config.yaml
n_mels: 64
hop_length: 160
win_length: 512
hidden_act: "gelu"
head_dim: 16
qk_norm: false
optimizer: "normuon"
adamw_lr_other_params: 0.00079
batch_size: 128
epochs: 22.3
warmup_steps: 680
Rows from block 3, named by matrix and row number. Rows with one number belong to one attention dimension. Each number is 200 + 30 x the weight over its row's rms, rounded and kept within 0 to 999. All counts start at 0. After the name is the row's rms in percent of the matrix's.
# q: attention query (model.blocks.3.attn.q.weight, 160x160), inputs 0-159
# k: attention key (model.blocks.3.attn.k.weight, 160x160), inputs 0-159
q.101,104,215,208,222,217,162,196,161,198,154,160,205,193,188,246,201,258,199,206,202,198,248,216,163,198,207,194,188,235,175,207,191,247,231,141,213,242,219,175,216,166,171,202,174,197,226,223,156,187,223,136,180,178,163,229,254,142,239,197,230,210,170,218,206,229,158,234,234,184,258,211,218,189,225,252,247,188,200,200,188,228,237,192,172,170,233,195,200,174,243,269,241,207,222,219,152,206,204,164,220,146,247,206,198,194,228,222,214,231,170,262,180,197,221,240,201,234,211,240,189,171,198,169,140,183,186,177,200,236,145,192,150,239,252,204,216,139,205,240,193,144,193,192,155,208,222,207,236,225,176,162,230,189,180,249,204,197,228,227,221,185
q.102,103,214,193,120,211,226,242,223,199,199,257,222,172,200,176,195,270,230,189,174,182,170,211,213,179,157,172,107,220,210,177,206,226,200,227,182,223,217,204,185,174,226,229,188,236,203,194,198,180,245,181,152,159,205,170,181,192,143,204,173,216,205,260,167,160,203,249,203,197,158,182,234,161,169,202,151,208,189,200,176,203,190,183,237,221,156,213,207,223,175,196,199,198,237,198,209,189,194,168,200,233,193,210,253,195,177,235,143,217,159,145,272,198,128,202,236,203,177,159,208,216,188,210,166,231,205,245,174,176,220,245,236,250,209,183,209,197,246,201,183,174,185,234,242,170,237,223,191,195,242,244,197,168,171,147,195,216,170,177,173,257
q.103,094,197,228,194,191,236,165,150,203,218,179,237,191,207,245,213,216,227,176,177,177,206,232,169,162,207,180,178,282,263,246,204,202,208,221,221,168,196,194,206,200,180,236,202,223,198,173,191,189,185,195,223,173,210,220,232,190,237,194,221,167,198,203,198,231,221,225,131,223,236,243,221,235,215,238,212,165,257,171,192,281,193,179,178,218,176,197,147,159,192,245,185,159,180,186,158,197,224,198,196,180,207,225,237,238,190,206,189,197,207,171,194,230,215,179,207,136,148,212,184,154,216,165,221,264,224,158,216,138,184,174,155,189,243,249,171,165,259,216,217,223,211,198,262,125,180,223,174,212,226,270,179,228,196,240,203,176,216,201,197,208
q.104,102,240,234,223,220,180,230,196,205,234,194,256,180,223,151,143,184,228,230,199,177,158,196,230,194,251,184,231,227,164,209,208,166,187,253,223,233,228,164,233,198,187,147,180,189,218,183,175,214,164,192,217,236,242,229,165,208,221,187,187,193,241,212,199,197,217,135,197,203,158,172,163,222,279,195,196,186,226,199,233,184,214,202,204,230,200,136,226,215,169,216,247,176,237,146,230,219,209,230,186,262,188,196,192,226,186,155,210,208,233,224,216,200,198,204,182,213,207,194,237,247,118,228,240,164,190,186,209,174,255,195,182,145,115,169,219,208,262,192,189,177,230,133,218,239,197,183,190,153,175,213,186,217,190,153,191,183,215,221,185,191
q.105,106,201,228,216,197,207,230,230,212,188,181,137,201,237,208,204,165,237,250,210,191,239,199,190,254,233,257,236,141,239,228,201,176,252,180,172,205,229,146,213,218,182,221,189,188,211,204,167,198,213,239,174,147,188,220,151,213,203,182,184,121,217,174,166,199,203,136,201,199,201,254,206,197,223,227,227,180,168,158,178,186,215,185,193,196,198,171,176,170,232,231,229,240,184,187,264,207,235,136,247,182,183,207,212,123,180,167,233,190,211,149,140,235,232,224,241,214,219,186,178,207,254,190,255,247,239,233,217,166,225,182,171,216,213,189,156,176,203,211,199,194,231,177,215,188,217,277,182,162,212,213,182,220,186,218,190,217,206,219,221,160
q.106,101,215,210,153,215,182,207,229,178,180,203,178,157,238,197,174,254,261,229,197,210,195,211,188,218,164,168,184,204,258,177,176,194,185,257,186,184,196,169,233,219,191,223,198,178,236,217,159,183,212,185,162,192,201,186,184,259,197,186,208,174,204,212,143,168,213,189,130,184,212,206,243,192,141,181,221,219,237,188,227,174,228,152,185,193,140,242,199,196,131,232,200,173,226,202,252,225,193,200,199,168,197,177,195,192,172,221,236,171,260,168,203,187,179,166,255,170,188,209,183,188,218,162,266,275,194,210,203,155,200,240,173,190,244,230,215,168,243,254,189,216,219,235,207,152,197,217,216,135,148,215,147,188,168,209,223,185,229,220,249,228
q.107,104,156,169,238,189,184,166,190,200,149,190,225,253,236,232,170,214,158,216,220,199,211,197,198,235,195,200,254,172,188,212,161,198,225,143,158,244,187,178,181,212,195,152,187,237,220,174,227,266,202,242,231,201,133,212,192,222,240,199,180,174,221,208,244,208,215,216,233,197,186,241,190,188,216,163,252,287,163,154,187,204,184,193,205,222,256,215,163,156,241,212,213,217,213,263,182,242,148,171,234,228,185,218,148,182,161,191,203,231,215,237,144,178,207,171,184,219,223,206,167,221,261,210,223,149,177,189,196,196,175,178,260,202,165,212,175,184,183,171,195,213,237,174,156,217,203,239,169,205,210,224,193,223,244,233,175,221,223,199,248,167
q.108,114,183,179,233,172,183,185,208,225,217,193,198,180,196,210,233,205,206,219,189,181,157,225,150,191,202,212,296,175,164,224,229,216,175,131,204,243,164,251,137,138,235,238,225,243,227,178,168,247,208,205,156,189,226,211,159,167,170,182,164,185,244,187,200,165,150,205,229,203,187,161,152,185,239,186,257,205,206,201,178,206,221,190,182,179,245,212,247,197,176,217,198,199,226,185,230,227,193,211,187,209,199,156,260,217,152,231,176,175,215,244,194,199,235,178,223,220,171,220,157,187,210,219,155,141,169,198,195,218,190,134,197,236,226,150,192,175,244,170,189,232,240,195,182,221,176,206,235,189,173,201,176,167,228,210,210,208,204,247,284,206
q.109,104,125,245,211,183,170,203,211,196,237,245,178,247,209,194,186,219,216,268,204,203,188,226,189,200,241,145,246,231,178,230,190,138,171,176,224,235,192,200,249,185,204,208,224,207,184,169,143,250,180,181,204,182,165,240,126,219,211,197,175,191,221,220,208,165,244,223,177,198,228,250,173,194,193,172,188,210,227,198,244,212,167,256,215,184,202,223,184,146,180,205,218,192,225,217,199,190,239,252,227,219,209,188,194,224,177,184,178,268,206,199,186,161,193,199,225,197,226,175,187,203,211,144,187,210,185,224,244,195,219,114,194,192,178,230,167,160,242,145,148,169,244,164,261,177,183,233,194,196,215,183,225,266,187,197,201,184,154,206,247,198
q.110,103,218,236,223,208,174,248,185,167,185,219,168,206,179,208,195,190,268,218,211,211,183,212,161,106,206,192,237,236,170,218,204,132,202,221,173,215,172,232,284,224,196,192,202,273,214,232,188,259,185,220,167,153,168,191,185,233,174,241,150,256,167,217,161,194,205,181,194,214,212,171,169,152,205,192,210,197,167,157,172,214,192,168,197,167,179,200,178,208,195,205,159,193,228,243,170,162,233,185,231,184,209,157,197,173,154,188,235,201,181,201,191,185,162,178,218,191,221,174,160,184,239,149,218,226,188,231,232,179,241,221,191,187,169,245,150,172,231,231,206,209,230,152,222,167,230,250,163,156,132,171,195,168,179,181,219,215,187,207,224,190
q.111,106,197,237,207,236,183,173,200,209,211,194,247,160,200,286,213,178,179,131,124,194,182,201,225,144,220,213,145,176,230,194,162,183,247,147,206,240,222,204,228,174,139,160,207,216,229,145,252,229,206,204,232,218,245,228,198,192,219,206,219,157,231,172,202,221,177,201,179,152,209,218,131,164,207,230,218,182,187,224,183,195,193,217,199,184,210,140,216,154,188,203,229,221,263,176,187,240,189,240,244,231,228,207,159,223,165,201,235,227,197,253,154,192,224,221,182,200,172,197,225,244,182,166,224,166,239,203,233,164,191,184,189,190,161,160,207,179,157,206,177,190,162,169,205,264,171,218,212,236,249,207,213,187,230,186,196,210,227,205,226,197
q.112,105,174,137,179,176,248,248,231,237,220,176,193,174,215,222,224,224,191,168,245,193,224,180,200,205,243,212,182,227,204,150,179,178,223,168,235,242,253,227,222,160,230,202,192,223,186,159,164,147,213,191,205,170,153,223,209,199,280,150,151,230,203,225,247,275,162,186,228,221,208,160,193,209,182,187,191,245,194,233,152,209,220,220,172,216,191,256,207,164,204,204,218,151,245,194,184,161,176,172,230,201,200,203,210,193,178,294,228,188,181,204,223,200,213,207,173,186,268,218,186,219,207,186,248,221,193,153,235,228,156,177,190,215,206,192,137,186,172,232,122,238,212,201,196,222,232,173,227,205,200,177,216,192,200,186,193,206,236,179,188,169
q.113,107,200,210,203,182,215,173,239,170,265,195,171,167,224,144,132,155,212,226,145,223,178,215,216,165,167,195,206,238,267,163,188,173,215,213,193,238,184,240,228,198,193,204,200,224,249,169,230,195,237,190,207,210,255,200,223,187,260,210,217,215,230,210,166,206,146,181,152,157,249,177,173,211,189,212,256,223,168,179,253,205,189,247,160,211,189,207,219,191,211,225,207,202,203,184,198,187,239,199,214,168,163,160,158,217,245,205,233,202,231,184,238,213,192,223,157,158,195,218,174,173,153,180,185,155,192,204,211,153,161,205,212,144,196,152,228,226,231,165,154,167,182,175,211,182,187,215,218,201,270,235,215,236,194,255,193,174,164,249,149,186
q.114,100,174,165,198,181,243,210,205,231,168,210,204,173,186,173,270,253,180,190,213,199,204,223,202,221,220,257,203,248,164,232,162,187,231,161,175,208,265,197,124,218,168,183,213,197,184,241,143,142,189,195,175,191,176,233,215,213,150,200,154,167,250,148,186,210,199,215,243,240,186,171,175,191,225,184,224,195,201,209,202,200,166,221,212,201,208,159,176,228,197,230,188,161,153,189,182,227,135,239,213,255,163,244,222,202,240,193,152,228,195,198,196,151,209,205,194,208,247,162,201,234,223,183,219,232,196,202,210,190,208,267,195,281,193,208,169,215,145,252,191,264,232,247,171,205,187,188,195,163,225,210,178,205,216,150,196,187,172,215,179,202
q.115,103,184,234,259,193,165,181,191,199,277,192,136,173,218,194,194,195,213,198,231,188,188,205,223,235,245,198,209,205,220,132,167,185,189,154,213,165,220,221,221,194,209,190,177,143,179,192,163,195,236,170,161,158,207,190,262,131,265,197,195,191,196,174,175,204,260,161,181,238,215,210,216,221,210,246,157,181,216,193,216,245,250,185,202,221,228,198,221,124,199,185,199,179,185,190,210,233,196,214,171,177,255,248,193,212,240,202,226,166,238,218,219,165,219,175,203,205,137,256,231,168,216,196,206,263,192,187,215,208,214,192,191,184,206,201,207,183,141,233,163,193,128,205,202,193,170,213,248,233,212,178,218,159,175,198,150,172,245,223,168,227
q.116,105,165,133,244,216,270,215,166,146,200,222,214,276,206,176,184,177,175,223,219,227,202,191,218,169,206,194,154,208,169,218,234,133,196,246,168,134,235,131,148,221,177,180,185,190,189,225,192,166,212,187,215,201,225,200,170,238,213,210,187,195,188,197,163,258,204,175,227,155,205,149,130,244,217,259,246,219,196,229,240,231,187,212,178,200,208,159,222,259,198,174,180,201,233,235,199,165,180,182,216,179,152,197,231,219,204,173,202,215,197,187,182,170,195,218,147,230,205,150,188,226,182,199,208,212,177,221,156,188,183,150,195,189,191,202,235,181,224,146,223,200,224,192,210,166,243,180,211,180,209,252,197,157,212,199,258,224,255,231,198,200
q.117,102,247,220,184,186,166,170,211,203,215,156,199,233,200,225,211,123,223,211,191,215,197,227,181,177,223,221,229,231,183,232,229,173,204,161,189,268,231,219,195,264,185,196,203,237,219,175,176,199,174,240,209,208,194,171,217,183,201,222,210,229,149,252,155,239,225,131,181,208,168,165,204,243,228,266,160,164,143,190,174,204,183,169,168,224,197,187,200,226,144,182,175,248,254,212,194,214,148,182,211,185,222,173,189,209,273,193,227,215,221,237,187,227,214,190,206,209,202,211,211,200,248,202,209,170,221,122,181,187,223,127,160,213,189,212,211,177,164,134,204,179,244,151,240,246,195,173,204,192,205,233,226,226,161,196,233,232,184,198,221,225
q.118,103,212,173,149,204,235,186,215,248,204,185,202,162,195,146,252,203,237,193,132,258,149,250,162,191,200,229,179,202,213,220,137,232,192,224,184,237,207,212,217,181,179,169,221,230,194,240,193,210,238,201,171,203,170,209,200,223,204,197,200,181,155,166,206,189,225,149,210,180,156,165,226,188,223,204,211,140,199,160,181,203,180,187,200,180,139,266,175,180,217,231,210,218,213,213,244,159,221,188,235,135,175,235,194,224,193,179,174,230,202,222,184,194,180,152,203,206,226,153,108,186,204,182,188,177,224,213,224,176,286,181,189,247,206,178,225,236,196,161,261,173,211,156,183,181,195,208,212,163,213,254,193,215,215,232,158,221,217,189,173,157
q.119,094,150,220,225,215,147,237,134,239,187,195,192,148,216,260,170,238,233,204,239,131,195,207,209,208,193,148,207,206,228,187,291,186,193,242,264,169,162,261,217,252,182,234,236,162,201,155,206,224,141,143,198,198,181,242,236,164,169,237,176,203,262,187,175,203,180,209,179,204,215,173,187,224,216,193,163,208,179,207,173,196,182,190,201,216,159,205,168,156,201,238,207,221,223,162,206,183,176,221,221,210,191,170,224,180,194,174,173,213,167,183,187,191,172,224,214,189,155,184,242,158,206,230,228,189,193,222,226,215,198,166,179,155,200,168,244,229,204,215,246,219,176,241,200,202,159,194,256,228,206,159,150,150,216,205,188,204,173,226,202,169
q.120,100,161,244,221,192,199,200,198,162,202,167,238,180,213,216,188,222,244,193,170,205,259,212,226,204,210,217,156,181,209,137,236,243,187,155,194,193,189,226,201,230,218,230,159,181,176,195,210,173,253,196,260,164,161,133,212,160,271,178,178,245,212,185,189,209,210,201,172,181,198,185,235,234,193,229,200,173,160,219,166,180,181,211,174,222,239,233,204,149,214,192,221,251,214,156,242,177,142,183,164,183,190,219,148,246,220,187,199,163,178,214,168,176,204,175,218,171,185,231,275,180,234,146,208,230,237,169,177,165,201,247,216,210,195,183,228,182,177,234,208,144,258,182,221,152,236,176,188,232,254,210,255,220,185,172,218,160,190,191,184,204
q.121,098,221,229,258,160,231,228,213,196,239,209,160,196,251,178,173,226,134,221,225,136,192,169,199,192,195,251,149,237,206,204,203,219,192,239,174,140,218,247,146,239,168,181,237,129,222,217,172,230,204,225,226,217,195,183,243,194,174,165,164,194,210,159,175,208,236,176,195,179,242,140,197,221,144,214,186,184,173,219,248,190,222,162,193,205,224,234,224,214,191,175,205,201,138,231,187,174,177,245,168,245,223,245,208,207,202,219,215,227,255,223,221,158,228,188,226,150,228,164,237,180,166,178,217,216,177,225,178,258,183,222,222,224,202,213,218,195,210,191,205,172,166,273,210,246,221,227,233,228,212,156,222,182,211,174,228,181,177,209,182,185
q.122,103,164,221,194,227,201,192,149,195,201,216,178,220,161,193,187,218,243,201,136,261,183,209,172,210,165,189,177,124,269,116,230,211,190,156,212,162,214,220,231,233,220,205,202,256,224,179,184,235,214,150,235,182,201,235,186,239,159,176,174,218,199,189,194,214,228,215,114,188,217,184,182,207,192,171,165,214,206,243,154,208,203,206,183,183,169,226,193,213,175,155,204,195,204,147,207,179,229,172,178,191,224,255,242,171,212,231,193,168,206,230,175,207,218,194,217,214,209,206,199,147,176,167,259,155,142,229,238,192,169,214,238,235,172,210,219,199,268,226,199,200,186,167,215,204,244,197,239,204,266,202,232,249,157,188,179,180,189,188,178,233
k.101,093,218,211,236,157,226,187,233,226,185,206,190,219,260,202,210,170,182,178,204,214,257,199,276,192,216,183,153,181,196,216,191,183,200,218,190,217,181,217,151,197,199,185,180,169,182,166,163,209,163,170,234,218,196,274,222,144,234,133,171,225,216,252,218,252,206,206,160,191,167,241,188,147,156,157,167,194,263,233,224,244,213,244,130,230,238,237,209,242,233,187,189,190,188,227,210,239,207,205,151,226,209,173,173,243,176,219,167,209,216,194,237,200,238,197,217,170,188,269,228,220,220,196,213,234,239,176,205,225,249,187,237,192,202,182,244,246,204,182,219,215,187,146,202,208,179,219,156,210,209,215,198,231,230,197,216,269,186,217,193,165
k.102,102,250,222,171,244,152,180,233,218,155,146,206,130,201,239,201,189,163,192,178,177,196,187,230,170,178,237,205,213,195,262,224,207,172,194,190,181,176,214,222,197,186,202,154,163,193,221,197,194,200,233,221,210,113,150,137,222,267,148,232,206,180,170,151,196,230,168,200,193,212,148,198,217,169,242,194,194,184,218,259,202,167,173,172,234,169,210,209,179,143,235,227,185,213,218,231,225,237,205,264,167,185,186,189,186,175,216,183,196,199,250,157,179,226,245,182,153,213,215,145,242,205,220,160,182,217,218,232,214,197,218,151,191,165,196,244,231,210,229,225,164,176,180,225,202,200,181,154,205,184,168,202,209,232,241,236,169,226,216,247,228
k.103,099,225,203,215,156,193,194,237,252,171,182,242,184,161,179,211,149,207,235,182,218,211,174,180,137,211,230,269,201,247,239,188,184,218,148,215,239,226,189,190,227,187,167,198,222,200,175,179,149,134,153,189,222,178,230,200,152,164,170,215,180,229,183,214,201,213,169,209,196,177,250,138,172,187,188,244,228,184,189,200,171,214,173,249,198,225,252,182,193,163,183,165,178,224,176,211,200,174,198,176,167,177,261,225,148,208,244,261,190,206,207,184,238,191,196,185,176,200,218,205,199,214,168,180,228,192,195,236,197,238,168,236,186,217,194,256,183,206,201,179,187,231,194,188,174,234,230,130,196,129,161,225,191,213,244,195,228,155,119,154,207
k.104,102,201,182,217,209,201,198,213,202,191,244,245,161,171,242,223,197,205,197,179,220,225,213,191,213,147,224,187,205,238,230,202,178,164,170,121,192,114,167,181,220,183,171,221,237,187,206,256,177,206,219,187,182,147,173,212,198,252,248,237,163,119,204,167,182,209,204,185,188,265,168,196,221,181,159,223,187,186,212,159,227,107,246,171,199,241,206,216,201,134,229,203,194,170,206,149,207,208,220,206,219,182,209,206,245,236,227,238,233,179,155,210,170,198,216,205,241,217,227,219,236,182,255,238,249,210,189,211,187,164,193,185,210,205,224,227,183,266,202,210,215,183,190,163,196,264,198,216,186,205,178,215,224,149,143,195,188,184,180,167,210
k.105,105,202,249,250,201,213,202,154,148,236,185,201,141,183,201,174,255,193,225,196,202,178,221,193,169,221,190,216,200,190,183,178,216,264,208,214,224,175,217,231,199,152,135,222,232,172,175,237,157,211,172,175,239,243,203,225,192,225,218,193,210,116,229,165,198,233,174,205,216,220,122,215,231,268,228,171,223,209,172,253,180,164,238,216,199,208,168,207,201,198,207,168,204,204,188,160,200,191,208,178,208,142,192,181,188,239,192,277,234,221,172,158,224,195,227,169,196,216,184,155,226,218,210,217,171,227,199,211,184,215,149,211,194,161,208,176,183,269,172,221,201,172,139,113,207,205,221,223,179,198,195,227,175,189,148,159,189,166,235,206,194
k.106,119,225,171,152,257,195,183,194,234,196,158,246,134,259,260,229,206,240,177,268,213,208,167,190,187,165,206,175,206,202,215,205,179,192,216,194,173,181,224,225,176,191,218,200,170,235,179,200,127,212,182,216,207,176,196,219,269,234,168,207,194,187,212,163,133,171,220,126,192,159,128,238,135,213,202,195,231,174,201,223,213,192,208,223,199,164,195,208,152,188,225,177,190,211,185,165,205,246,239,215,212,143,205,225,165,217,188,186,155,151,181,186,221,267,226,187,238,264,195,157,232,169,207,166,162,229,204,186,190,198,259,171,179,156,181,195,197,238,204,196,192,194,207,221,192,155,214,214,196,193,217,147,158,202,207,226,201,188,198,174,232
k.107,103,188,230,222,186,190,242,199,215,258,209,174,247,221,182,168,243,231,224,190,197,192,216,148,257,211,174,171,236,164,149,265,237,248,238,272,217,242,171,182,209,186,241,253,190,173,152,161,229,149,253,170,203,246,191,262,207,198,210,193,187,261,204,192,223,200,237,219,190,208,157,195,238,212,209,245,209,169,189,236,212,153,213,166,187,165,194,216,213,228,111,184,197,164,208,210,221,229,240,202,148,172,200,210,193,172,236,180,189,209,165,178,177,191,182,188,197,208,154,232,214,194,219,184,137,231,183,196,176,154,186,221,202,200,186,179,232,163,156,184,188,195,181,192,186,182,228,260,237,170,252,185,175,225,217,185,189,201,219,232,170
k.108,114,227,172,259,218,196,192,160,186,227,206,198,251,226,236,230,221,181,234,261,179,194,167,270,214,236,201,189,207,165,193,210,163,232,216,212,162,232,221,184,188,230,207,225,188,184,197,230,235,231,209,272,173,203,155,184,190,243,208,184,140,143,171,211,179,191,163,186,174,189,192,197,203,200,235,207,175,222,179,170,281,169,210,171,204,187,176,197,230,189,164,171,211,185,241,145,224,164,176,232,203,165,211,142,206,230,187,224,206,149,182,222,196,213,191,176,233,236,158,213,194,212,207,222,237,208,180,166,199,225,177,133,210,205,262,245,204,213,156,240,192,170,183,228,227,159,177,174,217,183,225,196,229,161,129,141,225,145,189,244,176
k.109,095,195,215,203,206,215,187,220,235,208,202,237,185,228,203,212,196,135,221,199,209,212,190,119,156,195,184,175,213,134,171,189,182,207,235,187,181,214,177,223,167,165,197,238,208,206,217,173,207,200,216,203,184,169,229,214,170,165,241,202,182,161,119,185,203,196,195,204,276,220,161,202,194,206,282,225,168,182,219,182,206,161,223,187,217,166,234,207,172,192,192,179,149,190,167,186,203,170,192,188,187,163,193,219,155,207,192,292,232,191,205,193,273,252,214,201,206,198,197,211,253,195,254,216,144,248,245,167,226,177,194,122,180,177,206,252,186,251,141,196,199,203,212,190,202,194,255,197,184,147,199,188,211,190,193,218,180,227,242,140,204
k.110,111,248,216,215,225,177,211,200,210,159,171,205,187,229,198,199,208,228,212,227,202,223,168,200,237,197,217,191,187,166,203,192,177,198,244,185,178,244,221,227,188,190,162,151,169,178,186,228,187,192,177,205,210,234,172,199,206,215,190,212,208,146,233,172,146,216,240,171,129,168,161,210,167,230,183,173,231,158,171,214,223,207,254,201,205,147,188,201,191,169,243,185,168,200,223,176,199,221,218,188,147,169,220,233,162,245,218,217,211,182,206,186,251,198,256,211,247,230,168,165,244,126,156,140,195,220,218,244,228,204,189,170,215,184,269,232,216,233,245,183,226,160,240,178,248,196,250,213,171,174,148,219,184,227,221,236,182,171,134,138,242
k.111,109,198,190,204,124,229,229,212,187,182,209,227,205,224,176,224,212,208,175,179,262,209,159,197,213,172,205,222,230,230,174,202,201,224,236,214,227,226,145,188,212,175,199,229,235,158,224,204,199,201,194,215,174,185,193,288,179,240,231,209,218,218,216,183,174,222,190,211,230,232,241,221,229,152,246,165,241,260,222,190,229,206,228,175,231,239,152,207,166,200,217,202,205,186,196,229,177,178,173,131,200,191,181,152,165,193,172,214,243,198,233,238,178,178,217,194,237,171,257,238,207,290,204,219,191,197,187,220,221,254,157,270,196,232,174,227,230,224,225,204,184,127,208,187,199,241,184,147,218,162,238,212,164,272,194,207,233,208,186,191,187
k.112,104,165,233,128,195,184,166,229,213,186,206,217,263,210,178,161,253,217,218,158,217,190,222,192,233,227,190,246,223,240,217,160,184,220,206,175,205,207,169,209,196,145,187,190,173,163,142,167,174,196,213,211,167,163,230,176,217,216,212,187,236,199,177,186,185,217,226,220,176,262,238,236,243,238,179,196,174,174,177,201,204,251,138,200,179,195,185,188,211,178,182,159,176,209,151,218,176,181,222,211,188,191,189,173,196,239,187,141,194,192,238,190,230,234,158,204,185,215,202,169,136,206,180,196,208,164,253,211,199,209,243,179,147,245,162,243,220,234,175,182,200,197,132,169,178,168,204,256,178,240,263,180,162,217,237,153,185,142,148,218,188
k.113,101,226,182,207,151,190,221,193,192,198,183,193,176,186,206,163,190,165,206,247,189,221,149,202,197,165,192,155,176,256,206,206,172,239,172,233,169,157,238,171,245,178,136,178,162,242,226,231,232,206,177,199,209,193,205,184,212,211,202,223,191,220,241,153,173,190,181,176,132,252,228,246,202,289,198,136,200,223,181,223,213,153,215,193,184,201,143,232,165,193,198,199,201,222,224,148,211,187,174,241,268,217,252,206,182,174,190,220,220,189,206,215,159,201,213,221,235,253,178,159,190,194,191,219,207,194,120,185,156,226,169,152,224,197,258,175,259,200,206,166,199,204,212,240,209,210,237,195,240,162,185,228,182,227,222,213,202,180,265,215,210
k.114,114,221,201,179,157,192,175,220,188,191,252,201,210,162,226,148,194,213,237,162,187,223,201,219,197,211,144,205,186,196,154,218,247,259,206,217,219,209,145,211,196,197,207,199,192,201,174,170,199,205,274,222,196,185,216,176,218,205,172,160,221,179,197,231,214,209,219,218,211,141,231,192,251,139,217,218,284,195,233,187,176,189,143,174,194,207,234,133,253,207,188,175,211,223,244,184,178,255,226,191,230,208,158,197,246,207,259,139,242,218,218,172,230,154,214,195,175,155,152,216,224,237,208,165,217,141,203,241,191,189,172,167,183,221,174,218,149,186,179,176,206,231,177,196,191,152,163,206,211,218,256,207,202,162,261,184,163,210,222,224,223
k.115,091,209,222,193,231,136,153,196,158,153,254,178,231,216,247,182,180,188,168,191,218,208,200,228,224,203,244,194,249,200,235,145,244,223,212,262,246,181,200,186,211,181,200,185,199,242,130,181,278,198,203,232,172,226,210,185,169,163,196,205,203,218,238,249,182,232,222,186,199,224,202,173,208,199,198,247,223,198,204,231,247,150,231,214,223,228,236,186,194,171,214,171,223,170,210,217,175,216,180,212,187,143,231,201,210,213,212,212,280,193,210,198,167,246,221,181,191,215,196,170,200,188,167,200,170,177,196,213,152,158,229,228,215,259,180,230,159,145,186,232,200,215,163,254,184,143,175,202,232,190,182,247,212,215,221,197,251,138,232,169,155
k.116,095,188,251,210,186,196,172,192,181,227,189,204,214,136,219,156,226,220,200,264,166,214,181,170,164,176,174,221,189,245,119,220,172,188,189,195,204,214,195,229,229,187,156,189,134,222,173,189,184,251,229,217,195,259,212,185,202,212,173,205,221,160,165,164,212,217,225,248,189,196,215,231,192,218,186,152,229,210,162,208,117,212,155,202,236,193,178,208,198,202,165,258,175,201,225,139,244,194,253,179,198,190,212,271,234,216,227,231,139,215,186,256,230,142,185,227,187,199,169,208,229,167,214,226,206,216,222,182,194,234,203,171,145,202,174,150,228,244,178,181,168,156,189,173,148,193,198,213,237,233,222,225,207,184,203,195,234,184,231,228,233
k.117,092,174,164,209,180,165,233,178,225,216,197,239,163,170,192,174,176,191,199,251,233,238,170,166,186,158,195,180,184,194,237,171,227,139,161,166,169,215,203,212,137,244,254,211,205,205,188,194,229,175,148,200,141,199,174,165,187,163,213,258,208,188,176,201,195,150,218,177,171,205,193,218,235,228,213,198,208,199,225,143,206,191,237,196,236,217,195,211,170,153,204,222,190,209,161,212,246,181,192,185,177,172,168,238,206,158,129,237,145,205,202,227,142,214,187,185,230,223,194,217,197,136,161,250,209,233,221,216,236,233,217,196,196,151,161,269,202,218,189,190,190,168,232,167,176,223,251,174,215,252,195,170,160,196,156,180,259,189,166,221,163
k.118,087,222,203,169,136,191,226,209,212,204,191,231,158,186,222,221,192,222,239,161,148,198,192,238,241,176,157,194,206,262,222,216,165,188,239,200,217,179,173,167,164,184,225,204,182,249,183,181,193,215,210,186,229,193,236,165,212,184,212,205,212,152,167,159,202,236,190,218,229,231,212,205,211,169,186,199,250,192,211,229,222,228,206,184,197,182,181,235,225,195,201,229,222,200,195,209,235,252,176,161,277,154,190,163,178,204,256,219,230,252,249,218,255,210,197,208,235,224,158,206,170,145,208,229,279,233,188,147,228,206,187,211,186,212,211,202,204,183,216,112,259,232,190,165,238,234,182,135,179,228,194,190,144,227,209,174,160,185,212,156,247
k.119,101,154,219,194,199,170,241,171,240,194,157,191,226,184,179,177,141,200,237,119,188,234,213,169,234,204,126,226,270,213,169,241,217,241,209,208,186,205,210,171,221,236,210,222,216,180,177,173,201,230,259,193,235,250,190,181,209,204,213,189,221,224,159,232,198,231,176,233,205,217,212,176,215,175,152,190,173,250,246,177,187,220,219,238,184,215,215,172,190,163,200,178,203,260,201,207,196,178,193,205,192,165,178,199,156,197,188,158,198,211,225,150,181,201,194,227,176,180,137,193,200,235,170,121,166,148,183,218,225,226,161,144,119,186,189,164,193,176,223,213,172,194,223,188,191,206,232,144,212,152,177,178,188,214,241,146,221,226,229,176,173
k.120,103,157,146,209,189,219,185,197,176,240,259,266,176,214,168,148,170,204,210,164,168,171,248,168,185,231,173,228,182,182,246,237,197,189,255,168,161,183,236,221,188,213,179,201,184,160,233,209,190,195,213,231,169,187,174,155,220,148,237,174,256,160,169,254,192,191,231,212,204,189,206,165,198,244,164,184,211,203,187,179,182,205,196,185,186,228,228,207,199,149,121,232,233,195,204,138,177,216,240,224,216,169,160,144,187,224,240,179,178,249,189,187,174,207,217,181,201,223,163,195,118,182,198,219,214,174,225,215,196,178,232,210,181,180,202,207,207,246,262,174,172,275,155,222,186,175,267,228,193,187,207,230,224,171,198,190,220,196,212,205,205
k.121,106,203,273,149,208,204,188,236,193,197,200,194,193,199,196,223,233,245,173,177,237,199,258,180,223,202,188,184,238,195,185,206,220,181,198,195,243,171,205,152,198,241,160,214,187,157,178,163,224,226,261,169,161,229,209,210,157,217,210,217,209,244,285,215,170,199,174,236,210,221,239,171,204,174,216,243,188,247,174,224,182,238,187,256,189,219,214,194,254,232,181,187,254,179,214,260,195,239,158,196,195,187,250,208,221,171,174,158,182,197,170,174,174,202,186,211,172,193,211,173,222,239,173,233,221,178,207,177,205,196,215,229,196,197,102,180,179,171,239,224,182,206,159,178,108,176,208,191,194,194,209,229,184,154,168,156,186,137,214,212,156
k.122,097,178,208,164,204,144,228,203,206,219,135,179,193,193,198,198,138,210,169,193,174,225,245,170,133,184,211,224,213,241,260,173,176,155,170,224,232,146,254,201,227,211,214,163,258,188,231,178,245,213,196,190,181,249,168,203,172,200,231,222,211,227,177,182,197,167,136,215,192,190,174,171,180,184,221,202,227,222,170,215,243,198,227,193,176,186,252,233,168,169,228,232,253,202,173,197,214,197,194,220,167,228,196,211,179,190,231,240,235,182,222,152,247,200,199,195,283,186,243,205,175,192,230,209,213,188,187,174,202,237,260,199,217,187,189,178,118,225,133,238,221,217,186,203,166,143,197,227,234,218,194,202,186,221,202,216,155,167,237,221,157